Weights of a small multi-label image tagger: arch squeezenet, 6100 steps.
Rows from block 2 of a small multi-label image tagger, named by matrix and row number. Rows with one number belong to one channel. Each number is 500 + 40 x the weight over its row's rms, rounded and kept within 0 to 999. All counts start at 0. Numbers have three digits each. After the name is the row's rms in percent of the matrix's.
Before each channel's rows are labels from the 100 images, of 14976, where the channel reaches its highest value: "strongest on" is what is common among them. Only what is clearly more common there than usual is listed. The data: Sentinel-2 satellite tiles (TerraMesh).
# sq0: squeeze pointwise conv (model.blocks.2.sq.0.weight, 48x96x1x1), inputs 0-95
# e10: expand pointwise conv (model.blocks.2.e1.0.weight, 96x48x1x1, transposed), outputs 0-95
# e30: expand 3x3 conv (model.blocks.2.e3.0.weight, 96x48x3x3, transposed, each kernel summed), outputs 0-95

strongest on: bare ground
sq0.2 098:494536528527525518570487480521380481477456433441452501462480572483500560474465455501467475500451459560518473479487461514498475493425615496507427457482493480466495530524479500495535459562483493482484519453484447471455443497461503482430463472408503491458569462454505508486572535497492436519
e10.2 108:455489508453493406493446540478589455513471512514480458461532482506452461466434530508445528499506523503449500545543540513499505475452472425502399398572539501481452507481534480470517493461593491488504435481473530474515510439521447423539449514537469518545456538469487538504494488512489585504
e30.2 097:451487507488610538563467464469534517503486470461499590478543520491564493507411510495600510526531541418517483464535511487452435507550563465548474518499502515500436484516559554497520542547486483467534508538535546518510499531559498450529496534558480482536577549516512548498433520557522514559

strongest on: snow or ice; main land cover: snow or ice
sq0.37 098:465426479522488492505451487523562493411490537485493469480486539504508480507556570484420457554502568444555544492476522557531491519490583474459463523561490485521456502457439459447440501488473556417450521536523482482541469469542475495453514424479480557472490486433476503533456550444493421475
e10.37 113:506570439531555446485426501499479553497548480500497445469489448563536519507532547508457518507535566487464489480513489487488504477436443515420434500512476525517481510513449533510512556413505404496447483411608526526539455518475517489544489558551490457494514570476483532559521467514490563516
e30.37 108:437458456498447459537496496518531482514482432446479481518487475480473433509502453492528478458534443510452535491530516508488466487443538511440485477509484475571446524495445533492564494517434509439493427500496546530577468499602469496525515562467504547479400564509488495564594437453545513526

strongest on: bare ground
sq0.8 107:504508570537575579545489441544517483518448535467476523468523504482458550465470501492526453455515480560466521459512513461524486516420474492510412519485442437460484496446542476481411437481526501518420455499464554522522492462500464564516493507572473485497459419535558541481546535570470458472
e10.8 109:443509549479474502534500543493492513536503525526467497411509559434487489499473506568487489508498426518499507517491491517529524493495485462561501476434545501474506483408599539492492476516530522592483479428470352455480557517463502506491483496524536444525465457505479479500489449475473618538
e30.8 089:500558460473567537550463538464498539528568518542535502455555577460556555468560528487476492566462524534451553548519525489431458505484516566530495518530505572541496469473497447557596508507507460469493512495435519574511558506491529546557497507538451526542496476473489532459427479498456532567

strongest on: crops; main land cover: crops; built area
sq0.15 086:445513557480452446485432499501453483523492450433470534487468427511418510439481515516488484473484466509479508501536513503443461447399417492484444485509460471501523516464434476475605581468484476518466533522506478554491510503488547592486541513516522467475479453518465559512518539472513607495
e10.15 093:463425489447401509534476530493439512450527463492406558520500499487491420547462425532495501501500516497502532514468573498495461480494456468497464472529386541464604533503518522485517465535515586471478512546503471523543510493543484491563479564444482468484518489543500466481513395525499495490
e30.15 107:540523507538521506476539587488505498458543462561499518546522535425477412509537506498450507505506448558478497500508545445543487450460590558431520553493544524517568478509484528515507488532559493488477561506462540487616525520516552551465489494495416474428478596535516505516485447514512501510

strongest on: snow or ice; main land cover: trees; clouds
sq0.35 090:493472448518493479506454499512552516550510530508492563469486587545460523466508571571470536535485574482517482515518576526527497481511543503514464468522522506520476535533509460585520517489467493536484510510433552541504515545524486578628458529417510450393483465431513455545497498487448518469
e10.35 104:535445585503545457501492471562486452538453425518496541505513513525489551445511514520603495544530423523550469580509478491452539510514528529494486469496499498526503470482509488527494455544467451480507466468608525498518514481479621449500487416568426551519488453519497520545478457526518514457
e30.35 103:475461441415454465458423499459463545495481466475496497439460467485441453508429479435440521481466482522512462507504510448466532482422516485421525449494447486453469465453495460501601495498472432434472521475542481433500470500517495461509450508430540479490490562488470432488493520438450481541

strongest on: crops; built area; main land cover: crops
sq0.14 087:523519504470519496472496500505484515498468477408523519481547430562451418517531407497466416443502482442515561493512541428458512505445415532499532509519517561444480518522496485416504502484551504514466515541511449440474533544601478529558540484435543538510522478487547536479541491491510525436
e10.14 086:493501490467488455449490501430513515521480452486485511488472565490505478546532457517471505514432501504487457452463429413476435501511496537495558452554454409517542519444474512490489461491433593543525557423449519491549497493523496448459565502572482479606500510504452481440475436472508487464
e30.14 095:512543536544566501459531519496508497446546546535563473592525528474503479454549495460496423508494528559496483529525459451597434526531596456550602475471566500475520515485479558553487471511538504458553505463490530553608515484527494516487461481513475524481481570499522443513533472518499487509

strongest on: snow or ice; main land cover: snow or ice
sq0.23 102:557484545595492489457576565472489476479554517480526446480493504485581473549473470459531495487498480487474484571469502522465539538570505567529481529517490541518518450549520488461482466490518450511441537486477500600590466539542476514532476528538512469511443494547494486446433553538417582488
e10.23 085:471550497525401492489456540499452491447452564460511487477542533515505492541514533452511530494492470476508596460435419527444519501496521485451497482444518559499474527537409495493533486419439484472484501446440544482465484482535475470421438507485559490417543526503515447450500497537463572485
e30.23 086:530492493434515443467483498488550569536499549471508442490566489527470566548475496518527553504458444534503425541535557437519530525454497452492508573470499430499464577534542533511515423478481536507464548525550481509500492449417529520469572406461476515472510493418512475550527502455476524459

strongest on: snow or ice; main land cover: snow or ice
sq0.19 104:491517517469512524523481496554499462478453477561488485468487575468508495431427545481485512567484518616556504446449442539548458459482556486473484458501549478484516482441464498521458555431506443451470475440413433541540431540476497469458510526504514500494497523492441554489406489475494467490
e10.19 081:500487517477543500511537569487491509483439486528493455457531503561491526425485526516542494440475494564475493469573425521604477471456490473550442476606489517488485471525565476524499424476387482517499454477456481574514524539528481534455469484481480506555486504478522536532496479415555557483
e30.19 107:505479485515476447561531490511531481510427505434505479466551483533531506484455520508516521508591519446479468491439521538463501535463525534490497590531469457492461447562531467538450591558437503466497475497489541527527464497597552487549521490444432549495442528513465565476501536537594475448

strongest on: crops; built area; main land cover: crops
sq0.25 094:501481523598544504461512472525504516570476493552514546500511479572517502512482535529576575459546506455524556497557551519480518511518504502504507451566450474473559534490401521515536426361487509543558526513551519469527562500494582500553530496517508536525483530506487544486534532503454480548
e10.25 112:522506405510460511503481511465562584462433483461464557574506517447530508471586525533521500579485474478501496500505478541547489532505473468500504508532410453516513496534484542506491564550441520451502501505466434518526491450511526497524439417469381528503583484526512545536488557472507517545
e30.25 084:504501468456446452481509470461476519506497465510468490483512500511521433510567488469540565466513503551451543484476513368446522495459580416517505453564517498507490513519468576493482463492484605473472527468407495545552519542483484494457457530436474454412543489518473505524442500518481554515

strongest on: snow or ice; main land cover: snow or ice
sq0.40 092:555507525581485462520582569540483465476498465470527474427484500529533505524530504530534436468451525516508515521472539530505593509478519544480501511541497576511537508444518475504488510481465527505491530526438555478550530557526547488498461587600460489413495439502460486540530624511472507509
e10.40 095:508498464485489467501526474466446474450471516519451534399475496554499496447429362493482569541509501489523510529437434460483487474514543467537500488520490505500441569445526463546542552451536487441495515494462494460521482507477472461507563488414471475484524555523557395457553508518529502495
e30.40 080:555531497441504488491472463446521572527496483485507496507505530540479516568452530569504511525479398486509481536509522509522496488497584449546505562521509466500425543539519533514526459528496553509462539589564439510497508459478569523493485399468497510491537574376485457498523465463439498519

strongest on: snow or ice; main land cover: snow or ice
sq0.32 107:556457414482425495481535574475529503482440474548494501488454486516504461532482483528515542486460440455538439552509405549488562502489468533554431520505457553517478518504529510468472465408468492548458462458470561456487396474457510463502480447579494483459476488494471497508516450460506456551
e10.32 102:500464467497478486503554430463481467479511487498420512511515461476421470479526505473564512517543522491525489463452480520576482468469521486526598585543601526498471524477493470477519552546461452422470531443495534535486451477490459618513438453466519565476480526492515581522494469493493447516
e30.32 091:554489583512568499567501533536511601514489445462495512428486451516457487560520529464543538470539544461570516538507526446513481465430469422479483555551544494529541527568477508421515506486503488468472569559555494452491502432465456483510513486521515476487466433486458498539490454483488515423

strongest on: crops; built area; main land cover: crops
sq0.45 104:507511479513480561488481496523456482461476522489442460500459506488496512443478485461440449475473449545492465508463538523495477487515490495542404422601513529527516533558469474426501500519477452465516443481475505451484528556488508462472408494536408480515543482386498537472564447431511453442
e10.45 101:451447577542431482531465554441553465575462494475488502530556524491515500569457490478419491454472519466452452512517595507485449487496502498483539492505569427492511462550478426407483502534510525517455482484475514485477471507551480564546480529502561453450478570433515484478485476485505426520
e30.45 081:492516543446537533627506468464527535511511505536506531507505496463578507489484442530527549524588496467504496424491500504536489488511528484418528504556533542532526504564537542440494517549504532505554434494446564527576551524538478481514541566553456498454524527545478551495426453570530517517

strongest on: bare ground; snow or ice
sq0.13 106:480589454466531558532493510499498465447479487492463424443477514481473544489470500531425494524519489521509499499459450503494423466521484493419542489520528505460470392519535482479514505490519441461566507491489396462525488460495542560532533495490499400506464449497533466454442512414447513424
e10.13 119:504499553478469488492552578499462592546522499501532489531492474488490485396510524548527507488514520508511482470491531512552519483451462524545527539542506461489521503521523454512517531434405513524450432459471520507481554501546538417400502478529506580632494537514488472485509565465466559510
e30.13 103:504531475477561487516585516448497458502451423459533518556503529555482526488524550558422451536572543540501467494558513491428577570489549506489517483519533447533568544477521534533546450506451481547543551496507544465527468546541474486584509449546463554525507533466501470535449529516491556507

strongest on: trees; crops; built area; main land cover: crops
sq0.42 097:485463543450490487470503539548536503506526512505503492491504423479424455490498544511418462489530484467518516484509571464476500532421368509494479438527444481527440507537523513479500501423582503538542554545496542542491600549459478540570543494423534527498467482460532485507456511450481493473
e10.42 085:488525469523512538495565456507507443484367546509540438492518488489521516519533458534522527499469505487502471432500495483526474522532496421494521550488571518421437511498488442494486498514388528518509485505420501558529507446530483475557561451479417466547562460458500503442491554526512518433
e30.42 120:512538517539488507500530559473491490476547418570567481569512546467463483451517550492443490485476469535516530475461477464524438493460619510515535523483517512526535494512498501551477478490561498511502508458460483558620537513522516501486528446510429535472566646485500476517550463511480515493

strongest on: snow or ice; main land cover: snow or ice
sq0.17 104:506535533503528554554482447512462521514486510491495525505525626531513552434491547511527521549484553582482551465460483536591522450550613477472496475580481512489566511505465439484594441465511522499539487447490525457490515533516432521482480467489458532536497535517453510485508507445488557484
e10.17 094:514463509490511472488638480522438557519558505523501544535463524534505506512477451507508477534512526528484520474489501530512539496524511447475523551532491534501430447484474488598454489504436487545512459500453479477542499540400560588550530486412577517515475504492455544493434441471475482570
e30.17 129:431438441430509446529466471553490531518431458453445449479455476498487520484371447482501491479478485459506448538419477464509509430448459551485465471498495509492443474457477493466578489491464516462478492514499454408435452510463505481461512505481514520499437457464490501465437515536492520569

strongest on: clouds; trees; main land cover: trees
sq0.10 100:480489457454536484526460432454545494505528540461505521472473481489443506515494499516540460583458531490506455517464477450550448470618541542529462467511579465564559494479597484539489499526502436525537473507569485550469516490540496486477474608555577539568460509490548473523517514509472505481
e10.10 095:508492465534507582445524597505434548502529500476505541539453481463498483548500522530500470498509453516498489559575446515504540550561447523403516538556467524525548470487464538524474558498448531498537423588554453427496504545574492467467506511495498475507468466456483459515474484465536536420
e30.10 105:478543554490500509444542441440498522512532448521502456502565490446439443440516487457444462456488476467432510505545478444468451471510506528488492457428491556469559546451473402508527424469480507526514464520480448470535474493426438477517477427512479400497486516517462467454549515462447520496

strongest on: snow or ice; main land cover: snow or ice
sq0.11 106:515460548545477496480540546510535460477501477520551500482478477444504504510546475554547461481482537445497493554558568487440563545439524527556520434531540535513509464425562501445452493567489507485508476522475404489547452520550511485546527481419531443455470527450496451449490507530523440405
e10.11 108:470535492500497558485497505537480538472503559470494507485501558504488552535506486455515547427500599520553539525532425440512462562535553455573487493509514525518457533490410515543564550512479561474481477471582464477489454508501525460446513412508527466504465547497553473455599524540522440525
e30.11 094:508517496454521462480482445431532575515490458477504452522562484490458489534506470566539571488466448480501459488531545440579496523508568430498506546495485426580409541593518533517494490543473536546436500548494458498526530470499526510533543468521554509441504553455499453544517526464523522430

strongest on: clouds; trees; main land cover: trees
sq0.1 112:515532496482489464505469475466462476499470590536539487482472407528483473581458389513541506505473599495425500461528510470541559479498467495490530493470576492494453493432546520472459496473499489485435502532430515450529472500488523452517484509432553493411440498497495523517416457545543513454
e10.1 105:476472444592528559439481487522516568517533472537547496493610525508500471493468525500458501466506516520478526582545487544462567493481479501551462507532526422526475513500438452465496464532486498481470507566548464512557463570579459496463557534434500525586437508530511549511478498478582500496
e30.1 117:544497587555523575483529445433494512493515483589537474542555526464520493429506480447474500489449490456431509451484460469466464486454525495487505501471579577457521512458505474457446436459596510518468494464489469525564466485439498448474451497506483459506489531554501524420479547463441515463

strongest on: clouds; main land cover: trees
sq0.26 098:506527476557511536512504497549549500515513573406516488545534519552525545507490464497484482551515556515451542492488492443536434500492601486481561554562545496494509503491484588564525492515529470535534425503501476507490551540573585495495501504515404428527525478492537546507543518504448529586
e10.26 107:501514473542531532556541532508500459529565507501563585452514555491522556477522528460521489534529536511447510620554550461502542518558460532440543539454487507519522516494477543485531454425522536488557457536458568477534525555535535451504576578483518477456504515514526482540527431475537447468
e30.26 123:479513525505499516469505496473498510524461418480465529488526450533551536500432460473493504438564451448498444520495492517525501454470446517507412493458558524485550508532459487409592504479464492428512520521422480507475484511444423435518435473493489495501473407460449499447491560467445517570

strongest on: snow or ice
sq0.31 094:517477544520482523512486516476499477473471498442549487450445507509511547521443468522403584494502486508465532487428417457503506495487475559380555525454447491511408475502520548438495469519495483488441491524445477395451529522447446501451497531469479453460472487436496465487538483475479531454
e10.31 108:476488507547542521471488563463482549546486508436507472510466458500468445376495501512469522540455587505497530514519494542556479492464540540559464474526547460503453520532523499482496524466578489485470555498550494592446540507528482470442504437512488489454393513471524597473485547538539484551
e30.31 101:488578459520447462442565494483490459515550453512527478574537505469460571473525588550451401518573501525514579471479548417429534469469537483409519488463548472485564503538536503489520493492435518496502511476486533475539464492478506472533521467487472492520559601516511501497477461522480490484

strongest on: snow or ice; main land cover: snow or ice
sq0.18 099:499482432487525503455509542509422495455456519500566493469490491526520477551471507536532463534495574499494476573445453514505566540495482533472467566493429467415388522490485457453490527489521553506453607460482483503517515422440464522496478448485504467509516438514460448533497511577503560482
e10.18 098:478512436504450496447513622477418489527505563536403474501536423475500479433454495486514540505489469462535548495496545509528503497472563498512488567527514530501513536457492546505564507458480559442512484549493454502446480475552449434451474463411488510561501557509572546496537501530509488529
e30.18 084:541526515507478493514492481490584541554464509476529465510614495500447559577516469564503544507515452496544453531523559515558545429435504448474489534444533505503498579573571494439480461550495547549443564569556521479497488438529497498523483442474521533467520488483515519523520512480481545447

strongest on: clouds; main land cover: trees; flooded vegetation
sq0.30 103:467463497476500492497487484503517512496536537532502489460512481517542493466491472434675462539527570519461481473484495531510580533623512447506508500429514480516492532473569531479561490518508508594482443504594513523493443516534494463555547550517504508513540471545530526532515483530539516461
e10.30 087:505496525522534558470545469454492525456475503466533496447473473454515431595563558518507492517469479484524491490534514581563480506489545518526495551510423534458506497520465493432507610496547487481498514549477436504510459482466463489555558482548451498500564496459486536473446575535608539556
e30.30 124:496455597453457532406515479499508563507503452542465437447531477458501486513552477525495487451481495507481554452506447470546456489467498557504422491394530559509541584462474448472551451478534463474477504454451511504505473496424484491434444472507516427483457443500468545503520475455477500500

strongest on: crops; built area; main land cover: crops
sq0.43 083:451487525478486480501459480583444558519537460465464494532547497542508487503553454531512567451560482518492593500489569529500470525463535462557538471478512494503539468539506406535518514505522504542578542511506450511511540466469507550495506508482597498503607513491516496479604506473430419503
e10.43 100:509444495470516498523583519499522527523475480467428492552489566523514531452481493466456472493479522431416506494467500476530443548514469467447527449513618442466450466490475575474479530478512494450508465464499454512532524486566436410427489495440444477501531496569514484412515474454478508485
e30.43 077:549516536517494511512476506527486459506485525518537529509460487469489508503543533573501432535492503442447524464443496447496489480500594445513469495479494451479521471492527586522540500484438501428546486444474450564544448542581460530505478508491538497391496522477490582542537412584487498425