Weights of a small multi-label image tagger.
Training: 6100 steps, batches of 128.
Rows from block 8, named by matrix and row number. Rows with one number belong to one channel. Each number is 128 + 24 x the weight over its row's rms, rounded and kept within 0 to 255. All counts start at 0. Numbers have three digits each. After the name is the row's rms in percent of the matrix's.
# sq0: squeeze pointwise conv (model.blocks.8.sq.0.weight, 96x384x1x1), inputs 192-383
# e30: expand 3x3 conv (model.blocks.8.e3.0.weight, 192x96x3x3, transposed), outputs 18-35, a 3x3 kernel for each
sq0.4 100:098128099115130128136071121132109157165124162119087127132144166124102078126112159144097153089171137130163103148081112135082139155131126150124114100087114130081098119099116153089147132081124093172124124122115114159134103125135141134121122112121091130118141110106132066162167139120128121096108164158107145106117098092109110110134126136100097154117143129152134157095097116156169135139100192149104134112130097135130080133139154139132145199138120150111093140148125191149118102106117098090110107153132098131124138156134132071143144116167092126118111106138144096174138092163141141136
e30.4 110:155121151139147134159138140134151153133166132123094085118148145160116166107108116146113159108148122103153145113090159136171165126167134149127156110098104127112130141107128139109103106107125112163123098170098143136119134136137135149133165131126108170162100133123150132120100116098125165150154193150159151173155131134085148118146162140156140169148112166106145105128126141091111106106133124149121113165121116119179146106119083098163142163147150153154166120140119090151121158118120115131125
sq0.5 098:177154106139147086151160126130090064102132121072110127123138154116141145110123143136135197106173080135193145121123138109120146092098124096118156125148138154123152121119107119191142108114133116105098132158156142105146161133118128128092134132105146126114143152141163108152123174095130143099104158145118105106141110137127130135140110153068166132090184147104147149092120112104145124123147083128182108084175129076131068107121189171100143136154120130105113138151125117065136158116129123162151065135156096134134161131137113152119149146049106132108090114174119131145128155119127116137
e30.5 081:117135143123125103128139134113125138124145126106129116123114138113129194100162166121117148128102116119118119112131086129155143085133125145122188150108130141115119145153127120156130159148143072049131122115124133168159126149151138171168099152158113143108136189152154163102145101068149117098181146080130127132133124143124115090189146132198111121190120104113117108112108120131105116126097127115134134131122120105137112089119113094099111148148133145117117106102109129146132157144131166134107
sq0.45 100:140112138109167107130137145118191121145107158116079126097096149128152128107128077142122095153112121100146110063110128097152154113122144168131124123130152149141147112151106117083123131154134119134151135131121089109063125136134124143082114091118154096123112166139092117128094066159137106129129133107151078116164134123109127109110111123113118151162152131144104122153109178122144157080143091068145137119083104137137157119133113125084134147121150173137121147165127140171101101099087107118127122142135114160103109138102108150131100138156111140128117145108132144182134134128136124130
e30.45 111:144145116145113111158113141123124125130173132130073114120160192087120147074095117093133118119141085123099074141132170134120104130148162203151182173090136104107143140157142095108130123144171115190146146113172114073129101152082102133134110125120107107109081076096102119140125161149134138115081132135160192150119086135156179154082109125089121147131103162153143165161161110115082093119186135092142155124125112103102120131150133107102118125114123209151115131155139139112119137126146121125096
sq0.46 097:101125120125094142110149104104142126157161154159141113097097129113094166108113117144148107122088118123122092162121139083162148148172143152147111127147100130150142116119139132111129128132119062138108148135187188148140140127104131143130132144094140090154115170175132119159155121112139147153105168162103134131121093114105117158143115150132109115118185129082123111141105133133079116140123158138128147080111145118165141120116105126153150108132104117153106139131112146175117117105111134123107141154112168112121178140163137130132128134166099117127138112128115133172144193160130134142
e30.46 076:132099165118184155133099121147175139111065139141175143160150118190119108132131132145123146157126111158149101122175147089126148143104137106125075114122065113080113097134136181158155146128136086090109105128125111096108125080149132116101152132142123171152142148113185118109144127182163107147137147161081137145141175118124158141071079114098126118081114147103113119106099120121109120148132118099087119128156130121132122100144130091098114115104140128128136117161129144117147173158137115104093
sq0.47 110:142141147151076095202095101119110128087092122131173116121106119126164139144107093099124183167141142123113099171166130155098180166131098123148127154151102128128134122137118128145128120119130161151112077123117094152165141104158162103136152136135134132167158139096166152114157154150160118159131096142134152133151147162156145149166131163170157173048141112123125100112137107104136177098131148123101095097148143122132123141182139156155152066136086164143163159128132101134134141124161091142141099115085126182094078138127093134149141117108107127124119138143134137086137120164100151115
e30.47 106:136130100149139123119083136124125126124138152102114122111171223093143125093108125140142057184146116147115119131098104098103112130116081113117090113105129149121137134134109124086132092119084145172168138153182151148164145127139139096132122105139114105115139139133117128151133151084135110110107104103080135113105086126127127136108163117141129140100083092121117120135113087102141145106144144122107096169149132137133100122138102111130109096120052150157114125134139135138156140115151135110164
sq0.48 098:096092142105125155075125108137141130107112132103125124216164121187131135115124134091093139167106111153162117120097116101084141149098148115154143120128163114105153107153113114120108114132054125196125102185121116169133130174152119139186117132147142161094144117098123154154121128117115096145123086103154146130108130167085147109140151113133123136112125160129146133130139134107154104135110146047160156127147133117136112118219137157136122146147166129100114102140127102196142143160142094111128096148118139111125131148111137133146113161176119144161132164098179160130174139123117137098
e30.48 091:130134142144182144135056095110126147135096147144116131158140101123092084131095122132125114110140124111177170185133115109115087153137119087132088091148118161126136160122166181122160141142125125137113138162086160132133139110165103078117127124156156154090120152143123123134122086138139108117162169132117072132106116117088119134109158112093135121111158143142127156122115129141135134126124122166105074103140120156122133165136140105127116143128121142111104126115068131135070110174140100151138
sq0.49 099:147154117141086125102090115151141144102146168109176113146112105152173134135125108130146150133149119173124122161142117141069136121094103142158123164105080089166131118099155121134143141139141119103172158129080151154101110122159094126077106107143097134096153180114121147106119126136119092135087126132127122074125128148167144129181097116130163173134135124109149080138147136105156099153158189158122116144137109115128102090152125166124135124091120072137126157086144110104171110105162149118092114137159117099115097128137138147159157135121131100143154106141162093132170167139112129134
e30.49 095:114089134096181161184165138103109126117129171121144128158176120154126101138112123154106135146152127059147152145123109147134127145144111167146094121134102155092125107122160177109160116136106151149151077137132107109091142115127097102093115114141129170118097116095143139185110113132114107104147159125090077126132135096094102152150178118122176129125114102092122140115130154077110136110087115147050066106139104153159118142101112111156073126130120105147113132125115065108072139153143127072122
sq0.50 106:127095121118126114110064134141125135129115147124137138114130119099136112155110134122162108143144128122047141108096109172145122124112070115136119157063141107134127127125126107104138132147082125157119080093109112145128095105130103126153152151124134110111119090121129086119114132118120097115119090105122148073132099102158108095128133105116120143126131093127170188130145168164162093116150136117103120128100124133124161160143144086137135126133133056123115120099109157135135107153151140134064093154128108092103121170137133114112116141115139127101128159097122159142114108114121064127
e30.50 117:151096102107139118111211138127134145146159130140156104138165102153125089155164118121095112115072085115101117107135150149126117147118099107097133138140159120170165116134130138111116109125135136114167106112114149159159149135119115113139111101113070127087146152077127112088164117125136119121141107187108099131164112154097123135143153101100181112133091147138153158120145130127167121165081116105141103140099153112120155122148090146067110144150165110143148096103081159167085167127118138137131
sq0.51 102:159122144130094185159117130166132126154137134093143142114108144120126105186136110143123164144131088132087112136116131141172133147106117114114131156091143082097118125163132114134155118074072164130111102126137117135091124133143145107136118136149156147127160100136124148152140104096152144141129184143128144132129073118114125104158142095142087126134111118138178142140112109159109112141084126078101162145134123112139167107095083107148122097124107131127140150098128181118173116165110147136106135140138109120108135173144174118149104146134136111114121188136120148159170137149131104110
e30.51 108:146131101155155152150118135145152088126146145141143110168155188149102115146115134153124119150147154152135122144168147105112124125127149087136126058116134117115167086109121112120120108141136153169152170120159197141170116134094098083073138164115094044088165119126123152159129139146110116151136119117161117130111105145131135113128149103136144131076097097137116116152129119134162131156137160121127115136133092095096167131109108158120127087142103095133101158145149120135128095112088095151129
sq0.52 097:098153120096138111118186145179096144100144141169180138115149135105095122140135141104170134151109148135158161174132143116153130153095132132137111119106113137155132146112190151149099129123146138110133131159131143112138138140141125105164119101110133110197107118128117135117090157131120135183187125145106142125125138207139086140094096102180146131205174126106070083137136135121129108124132114142143142159117140112107107123158100105125137091143166129103093184193160107155097124124141133149173136107141109150121114156117154168123148127084129140150123095158107055156142148130124134168
e30.52 092:105109119099082066122100138093127094096110074102097087151122074128124120135129153158135100090109136116091104101105134142129115132116120097139131126137127103125111118130118126128114137093128113116109082128105100118079127140116106122099121106108151131130113128169145137128090093137115181119124104098111138102153134126128151135121086109131121099158088098120176124179189132118135082139134131123132137126155138124104151099129104089089122118105152107102121156163116118101126135116157116164131
sq0.53 095:120122116138139131117156156124123097156119144082127137162133146130082067108091107143129130128143123134154099149109097193121121066109111099134124115141116146151136163090085137134123129111111121120127158111140128116171135116128123111121122125109136143134138138094128161161142092157159146140160141176116099132108133120124131106150117106125102194085095075129171079156137137134151079129122054143162151095174129092148129112155107153119134118126141129143173161073111153173192122108121110127141107129162127114132166075109162080154167137141120123129114163129159146137144134124134120118
e30.53 082:129179136160113097129107115122090103118090118125106111133084126113114150128115136137200139154122140113113084112095156126116122120131154134156120169108122117115140139121158152141124166146135098161176124136122125135123177126121136134112126124110102133166094068103120120117129119104135112135128108131164164150100121120122124097164144140107133100098120115088120109107072132105087070137135128153106114104148115127133144141143120151127082149107106113113104112106154113109106116123140104108095
sq0.54 101:184161106115094102174101123145163141130088143160141101142177133098164134089139156117138106159171153146130133122117148119066131170084141118150130164147124145133115122118135169144105142121095091117094127130090167121135136115121134175119151139124123183100122084120128126137152112154135202141109140151129154138120184092184099108117128125142121168090171159162115142165112135111169158159112138106128143168171162161160088111130116131124117093131146119137124108128120133118164148126121108145157106148164129103132180104142121106098117150116159150120083079121135157187130183131162172127
e30.54 102:135118143140128141155139134141153087127114115139153074134115116194110095178170127148142160133122118125110103132148097158079106144128146093115144109151123079076127114150127126129140114103138111107143128131137098109150122113117139129136176196112104103178137159157150123138107125192099143160138125120145167110119132133102121090097130136136115131131108137156140121134148084142146088096137129079142131138139127119138153139128151137141171092107094120116119154183173159130167131102145141129137
sq0.55 101:110132115093109122119102118076140104119096113160146151112113094137147146153119140141130138119155147135135130130105131172160123116106138129130138123084130089113132119090088143148133111176130134165135130090107139106124123142146152148149092155119133122127159111107128138210110163119114122123154082117101117142130152125090120130159111148130150177100115124113132131115109195092136130141105140122120108106161111151127146135122165127124138097126149133137142124157096124145106115126182149126084145128096109134125144151137140127099118096131107132135133152079147116081116189153102106114
e30.55 116:170121133132105132096182176104150127166190179115162108155139113207121112172167138142155137098138112084107127148116093128087120120118136122092122162152141131146148145159126127102108115132121111106135116114118134158123140095111130128139111105107091140109125172125140157125155141142119146119156127152094115138142126174139139126138181120135170107160118161180135162164114052149134108152101123119161115128132136153147172143121136186116150110159168126119151088100088125164088135121132120125141
sq0.56 099:114122142089145141160083172148097132144060156124116137126106143125143118091142127168132119111074160098176141133132144126159129174147111115133132128103121094122118132118086127113160175105084101101115115133135142131121125119151108120158100130110086168162097116121141116118144147109142138118091144129070145136158119131165157119110171093137142110130120134168141123132120105107180100128140150080102103145120095111104116101116138131157101122147140020071164149148143089158148124142125123123121136109105114117159129138150119115138110102139166171138098164109142141099129079129108149134
e30.56 097:177092121107120137101155130141117147121100158104130107123139091146120116089124140120126153100106136142144112154140119131157145136115113146171117165184131109119149133146115104126090149138126152074145138117101150165146098127147148144148095118084117135114174186123123094107200122116135081138133095112106137158131122099126141126146157144128171092177164150110140141153159141150144085109133150093130133135091130125138132129151075111109094105138173129141146093124095108114105159175178141132135
sq0.57 097:130174104146113115140108103135146092152120128124126144155091153120156118157155167168149105139078125130093177110074152117176144112161095118147101129137140075184142123155132148167137129125087154129125097153131081135106137142157183128125158126135137112120122097130100166135092155149119108145147090137158119155136124126152138147124120129138147123108122084133125139091146121114113098122150099109146121116096141142052134145125095107110161159154105108161113116090126106087125173147138129135115138105174187125109108104119133118198069132112124099100141178105114165082137137091103128151
e30.57 115:109171100127128097111137114127109169114148130122119135128136131152175185101153159131106088120132122141113135135150150146139137100122117105123102141145102135155135139139105171124133169154118154099161138131093084162128115130152086141102140112091100161129107158137110145097169133089181103132151127147092088093131094097114112089147095122112145130145170111162153155177121159125123129165115115104163135148115173107105142092144106132103114117137136130199100088090102145093143138169123133093114
sq0.58 095:083146131148131143115119144138119112173176105125130150107094151145129111155124109115077164108156108127099122145151121165091151093116080181078134073127136187145190121150150171109101091120112144122176122101145145140095126128133067105173112122105166209111134133129117117141148142181114115121138124154129124124134101142124155101144158070092093106116128168122123104158110180125153105138129139156145136088109121089167135143115108137122136133104089154120067147115134146128105137102123126117086116159115151123102124041097102130148115152136158122123087128128177131100118181120140106123
e30.58 103:102113118124161165137141179143129130126097174113134140185108083177124107145148143071137139175145156140130132124114113110122116113148133126125145142110133141100091098142102112148081072079129088132155107127130107099162152105137082125132132153127131130088139126099147152134114136128128133156154111147087128154137139119113122142131152099103132162118098127069156090112100116102117059132127149100110126117113103162138132109102122123184127104141136082139125120132149103131103132107103096146121
sq0.59 100:099125116142126120133093098091107114111105108087185142089105128146087126193120148112177067104119147132093142168133129089151128114133119153091128147152163180146112107129130153113164084144196136120127174113107116100136114106163099059102122116113142141104122144111137107173115126141099111099164119140159139098131159127132155135121097131139125151134159106131158113133110137138164129132078155151115153126121158118164179136072133114129162178114110136107115083158101146144104129138124133104141167128103099147136152146143117130116128103125112180084116108148185143148109143132142151137
e30.59 100:173152103153119101156121135158085101091105119133090121108121138111131152119125104113172124142119171145157135142075172132111146141138144132184165130131160148169160128113153153139117152142121148154137119141113142193136129111115121123101148133105106136136115113129111102133142149116112119136130141139160145144074108129115132098120115121130124135137142111096089102146092134134099103090119146113103108083123116086129087146104106128076080154124090138099110112095119121132151106105120147126141
sq0.60 103:165101159146143151142143137133162120137100138140136133112106147113158125145093122107084111132166123146087121136201149142162125114126107095126159106120137129079137121119143138098125164115143168172093125119138138117149133125119138172127128116156149137157157135135134128097115103128107123140132174175165133106105104191126146170105119144137117176142112090120121142103157192124098111139175112139126172139138149127108147134167168117131135189120112144148090117160146118133130106113134146145105112179133115145090121149119143187099116136124135070135106113134066096189125111152107080121
e30.60 103:150135097149109129093130131131130100145116097149118121124109125118119088179110153118148138131110140114131151103096126166101091101096146154124158165143167131133126106130103145108120094117100131138103128126132163093146149184119107095101154141112145120119143127114126137138095160170078158150100117107088111118145111156111125124107101117155155111107105144123137139186165058148148126155150119095160138147145101200110153140098134094121127095104090102109111166122154153132177135113113121104105